config.yaml
encoder_norm_position: "pre"
decoder_fused_qkv: true
decoder_positions: "rope"
init: "lecun_normal"
batch_size: 96
weight_decay: 0.3
Rows from block 3 of the audio encoder, named by matrix and row number. Rows with one number belong to one neuron. Each number is 128 + 32 x the weight over its row's rms, rounded and kept within 0 to 255. All counts start at 0. Numbers have three digits each. After the name is the row's rms in percent of the matrix's.
# gate: MLP gate (encoder.blocks.3.mlp.gate.weight, 1536x512), inputs 0-102
# fc1: MLP up (encoder.blocks.3.mlp.fc1.weight, 1536x512), inputs 0-102
# fc2: MLP down (encoder.blocks.3.mlp.fc2.weight, 512x1536, transposed), outputs 0-102
gate.450 097:120150191103105105205083137140110164179121180128141100161118145088104107110124088092175168135136080058085104129108133110132125138113113125097186147097170129161174123061185139161111142130162138157099148200128088118139091162068127118204106144147124172088063106165103088117135136060118115124139135171150172114141
fc1.450 106:127172119131175124155067109116138092147115119168187170161095192154144179192072105166112139125138142164170138182103077167102094135112192092140116133129133145118154135141136150035144149125137108117196215128188156128126096171173116115120076093128131081163126132125069082123121146198109140117164161110104150087158
fc2.450 109:137116196093129182121168064081081158126117112141122063149186089130130098102163075134150107154143114129117145131107065094151164139099116125098158144154155057169169139141089152167105108108196124067097070118120106070132147082054142159191166132049093117155116161062096169083142125098121130180103077093044167156116
gate.451 093:187073047139160094150147138127073154118067136069145146103103173117113118113142171131066134122137156162162131132167137093091058138099149127161128122101122110161098169116087135136196187111120241116156139160102149144118162155123113071123121146127114076093124139055084147123109096167156124077154150148171076137165
fc1.451 093:133125128133165107082131143104110107098127119131107173080069134150142089128114102194097156087155142118093179175089099107110115148111163089143121081161072152142076071127109172133144090129111142111150116145182171116088132111117036111182159141058163180126122119112105090176125142140106165150194157126182133115155
fc2.451 087:138168151099143130178097105117183078147159121165143203139133079141159151092083076168122094117142137166163135130139113137195143111148129109107107122098110179090134101177167123183146071134157175126098120114192096175192076057088130135112164115113111116151146110179118100077128139196157103138169122079111059135134
gate.452 092:118130131095118115121117065161122116102140114087122078140141128099116098104171134080134179108153123122171173095144111061096122145092120131104147147135108104145179106179104108182139174102129142176124136105141115142067087124170111148130130168124152152087128118128144104138075164153112111227155171155165067119135
fc1.452 091:208131137143160159078082158114099083180138146119139102086062118161122106126155141139145183127184118130101139133095185093036081153100137066132105083113112117106105119105096133113141127167120170162162113123121096103133074157097137129111130170140172109096151143132193118173118099149083117158166127160141148110163
fc2.452 101:136116147106148143163152163122174100117129144129154125090099117130089148137099171183079125119141116048147085151117131168202115124152095117138133117154183129098108135121045158121089115145121090139147105167171139144184131083066146147113077134153122092090097161121181068055151093130133121114111077133116099132170
gate.453 086:140123096094118104180178192090117164132154141149149120121177125131103163121083151154091094110143162133138137131132154127156061171162161089092093167151080147119132134113130113113151158169097130114070130136106157156147150182137166047095119047201160148199118145140158127103127099130168126066121102130069143194160
fc1.453 080:112127092074161146104095119087136110063045093173184148099139116211117163172089123171104165162101079120131159159073111067118150126066163193178125120143117135111104091139097075151101162094124112107154124134153136126177128149135096128137112154156143094157135091148135122098092169071108180152144124081160153144157
fc2.453 067:103141161149153161171106121130147130094107125155175094143162098090200179121140092082181137119091168083079140145174162112150153094096115135100132068144073101144163133238135123140116062164197155109115192114153131147143084137091104143101132085159080135191135117145093085101117106173123174128117146121152168133109
gate.454 092:129155101130091079160065128168137146138112124107133127127134126150107105090088167081085154088129114176102155127107148121120118131123159138104145142112096121119120113150120122135179155120129147095096143191149111086108188140128059097095113084103144121141146144072158096200097121168122140061156087124187105141100
fc1.454 090:131124150161138183131133099125150116122120134120167113148166132107087091141150085054119146158127135136162140108138100165129125131119139086121159150102149086152130091177154154109140071153146114115092151097131164068135101167096114088142155168157081152158144121182118139178126129108095196117103082096116216069140
fc2.454 091:146179099121135160104174105123111127147099099121095162113119141142143130105091138160128083086155179142107133184136149167145131080098199162142113145144188112153147186088119116132168108114119239124148098125105177153118140150146148131156091146088168124055176071067199158129133131149134115107104160137116164123165
gate.455 097:111179166120160164143028128109142119134149107106114131071078115124126171128098142147083117142144104138105118225088126104148205154154119130132134118144113178062135125185106065155126080103112111181146123108097162194155112102142207184145123098206144132158109099135128126111152151077117074136147158094113097159139
fc1.455 104:171110082123180161135154096135118139117120157148100101106091106107142125113153100168096126135152178139145141141077149128162113139135134091166172081160138140174113098119104131157115111108125138146140145130142154109155140131046147181156136143060142156107128122074111159122138129094069094116093069114139171155119
fc2.455 109:138098122119142161103138112087072106101159147203119116142129068126157145134161111151170130152140094117172131155133139102120082121120136157092097104116143084105113082173114146116097123101155120136116159119122192194155123191134127102145142079118086142171139155149177123119152100160132123100136217120081134054173
gate.456 091:132201138170169132181106158079152139093118126165088136180117164127130157137065122134150162181131104202063104188091080088115156169087095087155165125095078177100108089121126133140155064121072131140148178101154094095113122086085106202139105150146141060179124118074116099096100121136064124175142163048187143141191
fc1.456 094:074195103169174135150086059188151135121091144150104160178064166133178142078139130176070103130175156120161124146149119108143143168105166102110146112160131181171118076167095157106176080067092148153118193079106172057135108137146140142151152185125125083126179084144075168153122146121137063063158151099116144099091
fc2.456 079:072081111152101086089176099120146126128172191096195069106115109123153160137118120138173145066128073059119140166128132182159161076099125089080117094094152207153141101101061076162116173111136081121120156114159159134158084118178197159086173045118119172163097154103142143098149145153153119074143165122134127137115
gate.457 097:196137116141118125096160186107172089153110076163178101106095120172180096165097122119166076120176139052141147150137155110077146071101125158152097164127136150102163116108174105158176121082135109180142118143163149144120176100116105126137136072094130101140137118101150150131142136126141147093140167097175132114099
fc1.457 098:160149133127133100000162134134118130105102134133113124147147160124101128145100136137099140127124142125121147112087211126041136130070167152104167142130101169165099180137119142059170151130082147145086110062138141153060138127141120119150130130145109186141121122149164170192116117063132135161153121145182116068091
fc2.457 088:092064157096104148125095102080095130123141107110137093127128118184130150141130153122150116094159079096131136150115160118140126149140085149094134121218117051106171150162104136156070097111158098065117096070166106076143125148165152111099166092125077134142056143147119122143154145118146069186089118215081150137109
gate.458 097:143147156139170163122109107064106159147094080123075165119165128142110086135144133199080138161151122157127120136092147104088144184108156103209148101103124142130141130131133154144156111122079147150127133161155123130156084075102100130130174100192134094109109114090124150114079139113097113157124122149159112123147
fc1.458 089:190147057110130129102147086081150140176090122059139159123154117081114113110138129116162142125075127111104133088119141074101161113151186131142141098124100183168123149168132090129142092176112096185185143083145125128137080133157129108162150157116108146156105076156139107142081125125084040067104209123112127090130
fc2.458 092:179104169122095163078115063136143145130150143089194114178196135174096116114189132079148119129095107114145100076117132121142150143117155114113170131192165101136176132118113097143141131158114128187108118096135181078087100136113169133168130160144125133100164169127093122223124155104163105168124095178094167120097
gate.459 095:108146144187105135121162104114080129067137171124058133103183178144083152148136147153094124114140116126140145101139155148130131140147149153132101016056105112085123129120086153130125109140142078082099095134112162122137146092133094053086105099151117152084070190126087124145023110115146128124149092132074136076112
fc1.459 094:083149162160048141136172141097122136180179162127167108112209104087105149124149175114155111058169102092174111079093154143152162112185076122064072208160117085100103115063152086090072128134128169121123116114122112117175163131112150130118171115108134144086060144188124134070153189143133113152092132167143130119080
fc2.459 085:149126225157184036107111137093177064104097092181115157107098102207134165135170131143136106072102171138124153143077122170098059113160204146116160147107107189134117115136110081152099111087108134169139121071061160200124101128100156168127157140107143090120129132130117096093096150130159129079167110124144079137181
gate.460 093:110092097139183063164135153164105124118120134143179128116190111133150173103073119158095153106075097149116157165178150108133130143103140158115090122100101191057151146145107128120144155085149158130176143161082133067063129167150124093174063145179142139153190166106142095128088153073132095077169151126119149121116
fc1.460 088:095139122124155109134152103121083130147094096172086158099085139095134165106102126190093168108131135122190125138103104104090121153140112120110141153098118115098084080162121121144167119127101172087127150140100130133120159163187158125096115130140141153079204169140085125178126173102146177109092092077135111111137
fc2.460 088:105116098192040161105187105102101187097137153173138143080180093114121116130174162041093105109123151110190137176153105116117186121164159104089166131146097141111145110197164128107167151157141107126118105168136131136156214129101139105096163058148129189132117135146207096139151144171126163156161191161112143144132
gate.461 103:156124132159078096146114131131085140087156009118135135125145196114089128128118078119154083151153121132160125094122157146126133201127074116137134163131090123111111121158089118122101146161146131128145176118122114110095138113135091128127107142157097117118102171109124151126105165127210152159131196128172047125113
fc1.461 113:157139178149154132113119110131084134094140069116161132102093148168153130140123121141116124184182128153184169133107161117107132130113163117085121127126067169028098135144118108150103068178118167140105141120126123127098163172124145084111127072210043075152097161172128112159099122106149127184148169136130104094080
fc2.461 121:148094116106126075144157139137087122107146123084139071109125183130098150072137105117160122139096095152129144121124175135204148111138144130193148104094150174143098111121090078174099171110143062121135098103187193109138160090126146138188139082104119159081117188160135127074162112112168131133120170108123084123147
gate.462 095:143142092193100078144155104141146158107142100133129129146152087110133136143203155092135130140083095193141113073090163154139115168079075127141096142131131148110081140110093142168102144150099115110124145091059111071192145164107124134095117092167192101117157175123130164200130134083125074089078087147162150117104
fc1.462 093:119108108175111087150131150166093111121126135136163159102163162137101133162135135114095071123109156174102133152180186101068105210132123157179122173141150114099101143119122140110153168146125120121139110102175132134064129125156151130145094077126183182089162162054172161187143086140144166093165121121151157126083
fc2.462 090:174144048096100127159122121104141136139132134143092104072131076110168138149121120129148131148088098104135166159104096164133113115184090169079077089118153151141168161072129149145187102133090173061122101155143144141200158126216113146149107194107131147085185073138164090145118122142076140117098200115115134106161
gate.463 105:094102140121166129154151146149120172122131133138132142095115118125174148145191108137150072083064065156086114119116165064114120113144127152174156124152114125128123157127096162121128112104113187102151166195147205089091141138104087185155063104146170156131139141128104136137121139135135144116177134108140113122148
fc1.463 096:082121058184109120108117195099126165142147189131185111098186143149086188163095169085182187156103115132188105088152117146137166105134165102155119094144134118097107144109146086155158175072155109102190064140094167065126159153157150059134091163119136118097152170120130121121134106066177137092122094105045170158117
fc2.463 099:113173144122077083173116100188147134131136130179112154152109159132163119126141101107071114080152160157168189155086078172076132118109096165144141175114120178115140119150140147141135132155100105141088115168116072133128111067172116136130111152132098098103158107126080104069054159173130145178150140082147130149131
gate.464 099:120116117128137181124104171101096112122149113130183107092144121131148087174115169128146147161106088120075126115108152096124155149125088116124062130092126141121135106100149121163155125070158157066141087094102135148178166140154118164099036121125134178139141120139189147126155043147160199103134129089044141162112
fc1.464 107:130080106098090129169112139071079107159200184123135061136122124132104147123106157141198181097105095118161052113144107145118146097157131168155080109092137104105166087050105105179123121130128170113101120142096144101151115140127150125118156150181097136091135126114126186093163087071154106087112120135090103171088
fc2.464 103:176126143134072116126145054098126139138141128131150124140142155133091082118193102095111093086102149134125113104060101176117139130121089125161178103124176168217174111084125123146111193104129059223073053091140070094129144109099138159165156146121169159096128149126136134136149136117152084172153096142094181163113
gate.465 108:201113120123131152130120096165140182129184147135090123167103098140107111132244133119161151201114133136109104101126152147122126114075120216110104078131102116156130084119188080198086115139098105121099124077193102145189138117155183152136151115109092121144127229129133099155127174168179130113141117139141083197103
fc1.465 099:195145176126152092114090123177143144060116091123133186144090144089147090136107121163096182135136118132153144153158108083092123141126162098157097122073130124093083144183127120103148121155124131106125163102151090119065115058136074104066132124165137089152162106106106104154115141140112180192173161040156097176091
fc2.465 112:128141120101146126098162126152116154127159080113143166167144161160118126130153182094108070123163185124135158130093124114077135149086129112142111160122085206135139080104150131149170204090128114094125135160038123137091131131112193127124106153123126105128121093117130203144083150112127164131159096091136121103095
gate.466 099:216145075148157143099145139144089127144157119157123182148191148087176196140227125095123128136174117127130167112140154114107169167074141155129121145138136121112128144186166188100120110123131078075104143144142139097064134145110155148125139076116159071114099148151093128134080150126094145182149135116144142053105
fc1.466 097:147173118219172171136155166117119117029169126142127163055122150133090100159099131142167121146114150147123122112083163092135099102091187146066097178126087082108167158092176142098097130153137134148107145142121168135161136141109141075133042088159194103108081135179143132169126123080101144131113089221105149156139
fc2.466 102:082097173147165137162110130141139061132146100095128110140130167144149177123107111144098148122074088134073149204142152097176210155131138128081073079153058139124064140210132179084096125126144106113144140110149148210183081152075131130133148054114108094150097095158066098078139124119137170159117074106140108135101
gate.467 092:086131070129129134164090172163102186115168124067179139069120094126101131113137141165141140122095173150136138099164159094096059134066151149136137139139129108107114126132164189119144195152125138080138109139175144114090117169146092111117127142164171141117147181158120118145092124173077150100170113153169134102093
fc1.467 091:143118109122162105077129148223133124094119115112159167122082066132091144118132122124082170158138176169148125118166104112124081091087137148116150149123104126097123153193072134055150096198163133077124154076155169153066152143122079099172167173087099117133067105135153110116167117161093155064135155122176137079143
fc2.467 088:089072139121113144115148079124113115085114112177159116111153102101142134149130147136133134119142094115115097207110174080180163094129167141112112113165117092086099154126128147150101132109165057079122125154201135182188148161074125099112097041124108145149101157170158116140164140115156142173183114149114137149102
gate.468 113:122192151126107157083211092074135142151129202133176137153173154129109105186100212105130097107121124105136139147131112148153110078145171105074122134169172125141101126116137131180098123111112138182144127110102126091156163151112106128154148173086134141092112133125102097075117136175111067096079072176118166172171
fc1.468 104:146129048162165114160086159173136149158158048102065089139130075148114169117138139097194161149143152144132130137184171137153092201077046159138096113121117108085123145089076099122187105138092146144106171105126113150090140147202152104130082107152115110107144140161108168149116160091101137106098175120142146127155
fc2.468 105:120141162176088148157148101146129164065120135119157052124183165148125110107189142086121159173118117123167093102143096141155201168138169125098164135186170090136125152100082127064124146160145125129106116111114064053176170131137182096145139117113121191137107136102106123145104094103107144149093120137120161177155
gate.469 092:046159141153089146090122099130128143151142108113121053104150159155138123078122097136109123086153152124111121190092149132135113155113161115119134133116088197133147106128097170152158167151117098123172203152165172093153143117068146139177078122196167176110096103085097116132106163084110155125160122158130144104181
fc1.469 094:095116137166121163110182121195131173085151089156168145120120097106117098123156113118128061102127109102165131103128159099150083143107143141119147046118133120143080141163091147133129140126107133130159146169215100151173158135100134121142175128089180170077143109075079153192067137106133119151148098128137109158116
fc2.469 090:140103186085079172108157085093072106121177161113162076164129082160099184092163140148189132174077118121097114109164137093168148060117102126085127135153126064159150102137134113141068150117172141117078103100146164158160176111098146112120159109075133119131088135163134170156155078059152130176108104115060113128081
gate.470 102:165177139134156087114155148170122122193109132130162116131158133088158087097142172107133169185207112150145135082129141131169130108103097147117181153112108086157117098175166121115138164182133138118086171064182055120088118139129136123098161127121157089109143172130148088174124131139119126161140108153153144099127
fc1.470 102:141119113150137115134091160167146107109097181108150084165032084115107103111116140092186223169175165162118112120184169125165164126109120129152143163103129102138169102181139085124172179157140129151121135096131114108083111165150126118089183119116108155148111125113122073145078131145144121124174110172130125072075
fc2.470 114:081137069106123085157156101173096165128203123116070130065107152102123165143162206099118125119124157110121125114129110149129047140156147162075110109107084151070178178130173186060140150111069147087139120129144122149161141122186204091148073086158126141115182105129152072180086065121150165090179198147127101077136
gate.471 086:124157130114074144115101114119187059113088101118159119134131103101092059135132063117133107148146139155091132065093154094129151170124106089091111172126107150179058103155115083148129104183105177118094076111099137103112138097106120168141171140123162140083156107072235166084137118139142080188120164139162181144129
fc1.471 085:143151132113139151155128117062155122168176113095156153183107141141055077102194056130128134148130144174073102059137151117111125129097088142100159112097164085137107135127130156116116090207098142177141082116105131084096070084144154120133148145091108131069156130099130124121146127133144154174088130202176173108089
fc2.471 075:129106122172118104116111161088097115112177132170140146175120096149109126144134083149222163180131080120114174175139175092099102095127103108131126082136109107160106070134152128138151132107158115101074108188196121165167106116120147153080128156104127088133178134139194053140166128119162180172156164081137142139113
gate.472 103:110139132135130177070164147132146104120140170200192086088097115157106110096101116093099137157104140135103106094144145107067118097161191154120083141091061143120136166085126089096141170129103106121126114152179122131115118161084148169129145132089152162125119091051201061144117131133160125103142087145183074103122
fc1.472 102:144128124137142127152105113148111141149121104072093122158160106126141151074143110169128161143152145167128131129191117146157144137075092117129174182138170064123121108158124125177156095128135175139102128081100096180146105128090070150066124157173091100136138098134133185151079082134111123150080177092087119142103
fc2.472 101:100150119114162145187150129150125159134096164127107108126127183119132084156136152104122119056189128094160132112096110160113111164122100106166184160138132148128138174086115134151164141142129169089159085129109143090117165106146138124144129151226118131096131139101059115141102138103096063106123151101165149105110
gate.473 094:099149116165088183125120061132185108160127168102126141110163083118139094130146135095131111128131139136080086155045073145135161113118133114142129088073137099142151124061166064095134104150210109127122101096145135128194121105120114197146157169173173122127141077127119117163130192130115103194124087108119197143088
fc1.473 092:157161170129128143146111075114182090201131141135119112102131164115142085100119109116135128121117164092069112115098102132188152118093114108105144157128172145110210121125134165116117106125166099214130179108123093096168158135058113176131162178126155073167107116188081102106090147101051091190112095111159157125102
fc2.473 082:125092104158109113151138156116082151150121166154130090105114144075058153141126105182139147182109122121192069121146099131161100127111134139064127086173129125125102152155094166104075109147143063058122100136140135167154158145024150087126087153124114130159104168149141085105162081097101140129095126126097034130165
gate.474 165:161171044124169134151101083172128159139118115135142165108151149109167099108112121062146160082131097144157132120083136125142108157106150084159187071091106216154118159170140101167159090125089097162155179143152119074123127075143115155135165078093175100095179107152081016151116167145099093124120154112130136113183
fc1.474 146:201141124096183136137106072155134131113115104147189146053156167159128117084134105075150139137084052120124191093083156107123091101121152056161115133142155182146172156164144109153078151139111094094130068114120127155103057086123160122059156064141105092090141144170072071099127125112115083152082120140112130136121
fc2.474 167:153119138097116115074189113114169142156136191180154112144090102121068076168118145223183116134159160109136118094165145162114088086096163227104135151125148087099117107111156138103165180172131130144141129115165114154086118123180097108106068142136144181126105092114161186142137135146195139075146162156122149097132
gate.475 108:078100131123163076119109113056159132111095113136121158089137181161194117150103128155127159115167109154149113093143151115150085084108116127146077189169106137138076141098092112168102096086123131157178147108091143109094104166139106098172128116118142154111204086095119117197159125200105138134170163176182099149108
fc1.475 099:154198132108087155064118124096119090108140139164130097114158126141135109141127114161169069177164139133178102135168178125064118177126136110092124116133141107085147128076092122171087129120197105124140030101111160111127120127099209173113133115133145121058100118131145138172158117099140141172134135145189144174083
fc2.475 130:127153113163118077165133130120127098085095138191109128139099164117166151158169209180123108057138160102136133146058090145133144166161130201130136085114120173051140169089114126140107113152170126073175112140135111104195116165133118098130129114146065124152126166102091117107110197088105095092177194123103120140135
gate.476 096:133124128143144144170156145069152100082206127118191122111143106130081143177118163147163179135118099124090105079145115133181130085165132185095153161145086153096161146103128099153097165123137102075117127126102061149163149158132133127125143115091085116085095199137147209149145133168172139092147146156162183141076
fc1.476 081:084064130154137188094136118118064098078133068176069104142130152161133172144109127150125135153101187166110119117153094085096051159156130158099147168184086127168112212107082122097143137116079153136124122126158113169092159156103089181188119170060125168062110171166091184185098133166138134105088146135128163128170
fc2.476 090:173068202098085211089182112142144163092176142124138099070146135120099110110126111167151137106179069100134115114164170112162183125143134096108157082138132054105134124138098138118105166137150089100073098114186133142115142128057165140097164095081107108106093103148120105107163119108161132132122122122106123164112
gate.477 086:206104122134193129064134157155065078086144084139132106119099165109133109126103105182126141110147124176108151161148188158059085141073122149105163140140102124223144088192121178127131125194090171065137131126131138160095108127117087156090086081158105134128144101149169138089138148150151162118157146144181100125148
fc1.477 083:168128054183097073144147114140173111150090147117151117133132110140136091140116114066171165117108103150137115171105088095160154097179103048149175124105135109124143141078109133123136107101171109148123091139126110047120117067107132143113137132139122116155158151125143089117093149100069099108140130097138221098160
fc2.477 076:150189129122126110141146148160132150199149156135147170145093130132074110139164128085169064118090131125162098072098092142193116119148168129133150159099169163128187186085147100096116112155095174086140149175146121100120127186138131077150132157127133122103116180125134111155083145100115094132025139163089169140131
gate.478 086:171122157146128099129196115154109123117172129130134147108177167106139179147070205162082113109153107139107096164126101163145120117139140160135142131096155140114170214105081113117068095130180122099164139123113118123144119181104119136111103093103106115195102195181119101078085154105100100112172112169104142133173
fc1.478 089:141136085108144150157072118173137166153109094107113169114087119093147131159156093126084136155154128122100172124108096104108098131061140098164127126129148146099180118154097188136143126120096097131145122138132131073129108117075147155101124136158165083127123112125100122136114175065087027139161111153155128076141
fc2.478 078:138102168102146173114143170164175098144122142166148165177162159131067140115103152144099141094177125035107176148166130110142163142128156121082133119147105078161136122161132142092153144111166126146131105116138117116047129098093141086081159077151131099193108113199116127126128162086091139147137085112115079130077
gate.479 099:089119140184115128077122116152091220079087124094156144088120098148130108105128191041094075113089103167118102125092160067090140144159175162151140140180100134167146144095128132145155143102099106129153165092154141113144173161086108153108091152114170190110148123100105130156120134111146164149188075192156159101137
fc1.479 099:112124102114064166127135161115087150151085147055093109126086106128107146184139066104135139137108148100154107095121110169166176116135102182141155135106145121134152095098079123156121151141119114091116111155075116112137124093083153145160125153102132166081151155151181153133193101124126156161061126171062120162084
fc2.479 098:173186166133178090177083138177142133180143121152129147127117074111120110161149118090130108160141102186110123094124088107119137087076114140169120173112132142142148114110181141151171070161111111186152142112124105167112094114158103172163130129129141089105115139154104110132071127165156106146140148105176096125121
gate.480 106:181156084160124065139124064145134162131143120121090172126121167057194095133135145067070129125114114164095174135092122088151117155069105139137204100117111206167135074170139170140162108129116090122135162125160120114124097071141081190133134139160134149115148147151072064148072151145151115123159092144156099153149
fc1.480 109:236154180082165062099095045130198136069145104107099147185073135158117097106156096152131162166115056154091147136141246079143177150109099123147112130190088112119136098166141125141143094173117111180134177014159119077086081089137095174096178147143097068100129107079102131147121112102127113178100158146122097137119
fc2.480 109:089106063178107162088203100130096140093133084114158150061115127150118085148140130065108116091078115103111119172119180061141089083168139183127191116116162166159147119043106078097146200094117105112113085100153090090135161154102182126151137143097164181142137131074191121140154099085182109137139108145122138152094
gate.481 104:107160092094139134109142132152159184191165137143164178107160067146178182164129151097141135097097103109097126124083139096167145110073101138136145114139133126139125161173173109124150154087127125181122157118167121111133133124146129095154097149060127114192112127108132114150082125124171137142134141133142134111132
fc1.481 113:060088185122117192059204101104162190186131157150119056134169067107105137132131155091166122146124132099135090101147131139155124130168118128123111165159115112129122146146097129155136147108124152187109146127120160143188166158154156103160146180133122159186115136182159154139196082151119134153101067135137147162118
fc2.481 118:156170082087129145095131084175114088120102119158152161114151134157119157158124198104122189128062110129071174155111164191111119168089189176121116144096121066054143152177102086069127135144077122075142128120079178161126140106177120140101105065136115156145179142093113106166087149153132175120145142123069190103159
gate.482 089:112039149090082160079100134101146173094152094173082072166115105167145053113160133106117140132105070183069097150106164095124107084141120174132106111113020121135079061164101103190174092150091128160134135129169122114142107122168144064149187163106151098084125177078156168167124086115157154143134114119101129161100
fc1.482 096:118100129121142137182149109098148096154150141141132073167160065137151087173118140037175102103141111142159138069147117104143185113197163147125066159142089139146095126146186133125123138160173130180075126154106064141118112129158134110102177125116115050132124154180140146137107094210113165123120150119084125155086
fc2.482 085:148086122122158072129113174146184087137141121097067137135124114110137136202085117107148219180154126159110179136127129106134056102096110134140141177062086178177087110156134078171094125129140117116141147139155085167096099113118065137135131098097117129091169109110159107096115173166087152127139178060153092030131
gate.483 087:108129136137110138159104131113123133082135113122074186117105128083170094151166182123098166101139115095132121135095088167116163046160111141163077151110131167151196166117195143141075117135127116139099132173176117134148162148118097164141150174137179163128117111131137106156087129141158124184135115128121140174165
fc1.483 092:158072132164099122062080079171122128129110096123115125134099107105073155111151118182150149144134106117163120140090133165170097166137096119087113117077079138169134089108054173118150132148082130177143139116139100168150122054103094091082163100102152166124151079039167169128139101156118104137092109160162094044145
fc2.483 084:093181101162141084176145142109097167120130181101098107082127087062107093111119074032127154148112161097138122111232101107140118154165119071157132140125111123156125078058150114133153111113121136140164121149135126138160097181110127133187107106129170132069123158108171154130120135104134134156118131125146163129140
gate.484 111:131130106105126126138172181135098136163150181133208112128153109096121152149054185180142224094139105095168150105147134128191129129137114171062132196119140114065163167167139132140099168148142159117103133155137170127118122216174145071182043110153098124178109114172147134073123117116134168094163140179148154113121
fc1.484 116:135131110120164115189096181158169135156146189170152134115159157153166186190055169158112190116125141129200149159154033141143093126101107125089118133122142159129155166066166126073158144089150096119124170131119112180142083159204127120151064097057099113134107091176079127085159141142097119088101148106129105103113
fc2.484 123:151084145164073138101138114118109088116173081142142066140164073144143108083175091096151075169151129146082094159160173114134142113113071172129173142142101091176087093172132180120134121131126118110082117078173108099181135102088161173116181124063089099137141202142172131124167130190159169151129128092103183133104
gate.485 093:130094174124091132125149139132113091121168175170119178079137103115141126124126137103129106097155186122132130116154113105142142144161163164083102113101128069125181138122161088127105119150145081139117121150123127140118166179165117124115143113101153139185142162167112094102099100104149098072125139129070120156121
fc1.485 095:180106118136085096164185155142090138110092129105113058112105127107140148137090164115120143111136124135074063118133182188143101117218079160090150156095145104083133137087122067096090169143122228075094082171108148137133154124126170104089189038131149145084088117153120136130127136136114145067087108171131129189120
fc2.485 079:101125130132118163120208114077085136121146117109124099128149112177136134200148097142175137201124098119113087120139145078184153145128089151161142068122085094148132153035144095215128105086174139180100115065206130092160117154102101190154198134100186125095096192165149160106127103099153111113131122152079157137111
gate.486 102:054097134129166145107181156140094140116125137104125131057088155152122150156088118148119130053155171102138095119112063127125115143155122137121104134140088141083106151116103187106062132090161171155159079147116133145182133197093179122112120141154150081104149085112145109108114180100151089117094066173108177174148
fc1.486 110:147136089105158096167145138082180101175175208079207083144127149146126134130090123070163166143099156073176141094139108178161083092148102187103203167180171122104124128176130130095083140132199169143106153065142118095120076116167164103117137075080085146130121151131120119081119110150180127099112173111109116082090
fc2.486 116:158152122119146119099084122172155076155034135139126179198124203161224118117147125163108131154178125155104182191128149129111116153108136127158107080123162135095109114132172116104201157154122144102168133129100112138069069150127108131157149121151121087146131147108102132191103134130167114151160124111148147111143
gate.487 127:156126100163115139135161138148148099165138083085139087126175119120103097139138156125137175152116190113124159138174185135156164154143088153137159211144195119140130162175172121045119139080127116083125095111124105118112181196162046121131153121131097170134156162128109165142116122132117174073102124124091155127093
fc1.487 128:073172145141147093125083154142095139148121154076153123099107132126184119112123118096074033085113164178154137154062082097123100124114136120139128054078088242141128119126100139146141180081137121157128131218154100172146109096096194090147148137095202143084131126087141137145118128134132112140177129143148127161108
fc2.487 150:123131166192147140182123137143145122098104103153127139187146147102151102109126141157086142103198147138101188097117153111115152127080152109138190127135095125104072167160126126143165063130171120140142185155084086086067062161105087151097133137195108051189115175167035139103081182086129155114135070114168134125149
gate.488 087:101089167106136127136114151107113093160158139156170126167194099170122106113139148118188130156146175119081160087139092181162164141159100179153119151109185146133206087131207148105100148154115155129117099088136134154106136116174076150059128106077062156148090116146098148112139061206204149099113148168107131119127
fc1.488 086:160117138126182106155119142125067130130119097147169119098104113144132168130114133127101159105138079144127152150111123153099073126144159146166104133141074118151111164126100169113149225138105150102109112114137134115092108114159108130144121070152107133140151149121147142148104129128139130161123092105163097113164
fc2.488 077:140149080132116121114098087070114133088171165084203129110131070116129186117066131094194151182114101095142095188139171141138156137151103091110081136167147110088122128148125120093062152125133116103153148086145089095171168193121120139089140105127047127122089079097139087116148082175117153121116154112111085140176
gate.489 103:105153084159101130112108087155140119095096132099126146135125118121156136124105141149112139150131090190147147148128203131128119148134101031155072139074093109106125137111097086158152099090132141153133113105070132145159108110114168165095181167211122138114163096094147077199149187090128138161089090155108107140162
fc1.489 100:072133051150108100084103118156180110108142090126143160152129120136100113119146112088094122150150105160150150175102140100136135133145108095135128123095134162180136123150063109167140125147112141141140097082146117076073110122142157110115103164150126104141100152108136071160159153109157139161143117114142089153102
fc2.489 110:064138096173073114140129138123096178069164162107138164110162087077105058089146124103120083166098112108192095149146123054151162095136106114122164060112167170174185092112110101169146167137091090200083092124154127097120149119119160168156154174096164160080127144100160134142135121117131086132128113134101173180087
gate.490 094:091154112174189143103085146072147137072138143169162177098130078140178163200068141123109129166096129142092153089119126080143068103090096118137121145091153172126091174109146040128116108073183157102162112110136126129156081130142093141120119128118163106167128139169124104154150145181134155123137132151128127172149
fc1.490 089:152123100094093165127133083124097134202159129136219092121101062126128090099181138107138084157152134104148142129143181171085095145128114140135140164082137111121187126083144159106162109198134157130084121105128106102113142136086184121091136108120099121094141102098133113134075149168173110116112138135151142106119
fc2.490 076:143155077144199096171140099158137112140156151134172093106138133091191184208124096125148157136125127174132134121125095179165116141135132095127059094121126123084147122119168102118128120187128147069139151129100107127120115164105168179163109000144119072176062160153084144117093168126056078110100176169142147101131
gate.491 086:140155139132089136187156127128105119191126120098102132089109097157166126134102142153110148084161128141078133106155079137098094116140072115144106123147125178080095113104174183122088158117135110099122095169134132133107211128156129099100162068096141103158184098102145168163139123131175148157182106105135154178095
fc1.491 086:134137129140077149131093112092161085150124174070101114133155080111143123101138123120117116131129151100128109116179159159184044178175127141127101201041138088116106122143180119171033113142169141102119086122162135102113205099104111108128194114107110146115182132120157165107097114134111137106102105096142156181096
fc2.491 071:173095107080105118069098171110111153155064073130114156139072087180149140134134069139186125111150130163085143148122131173120139091100140204146140141091094104167064090151133076122114069132092153119088068128112182123094124107118065137107073186085117138139131148092149093121109059161179091147173140148112074124067
gate.492 085:151082170116167117138114128165107146141080125073113111198166132154110078152122135074152138163170180176143152171136163139098092179105116135133120232180130104182157096142122089150129105138112172130083105088186144124099119114125082151082131157152127162112100137121116165117116120140093123160143139136154066159082
fc1.492 089:177175089112117146152158165146071156060111110157085139170071136186149116118094124167172146090147123164140156140181134123085075193135129165141137101150105121136055142128112151124150138126080131089128104157163160133076112122158061134118102125112142152060138108129182130135157169083165132173170190144124049129150
fc2.492 073:130116146167093146120203102081127076083119147121122090122130091142113089085108121127194178125180091098109085133156170145139139080125115132096102120160099084128132149105089123134080118167136109110064104098145088123098141120118165132078196096097085191107182089118147110143181121143175166109127124100195101147090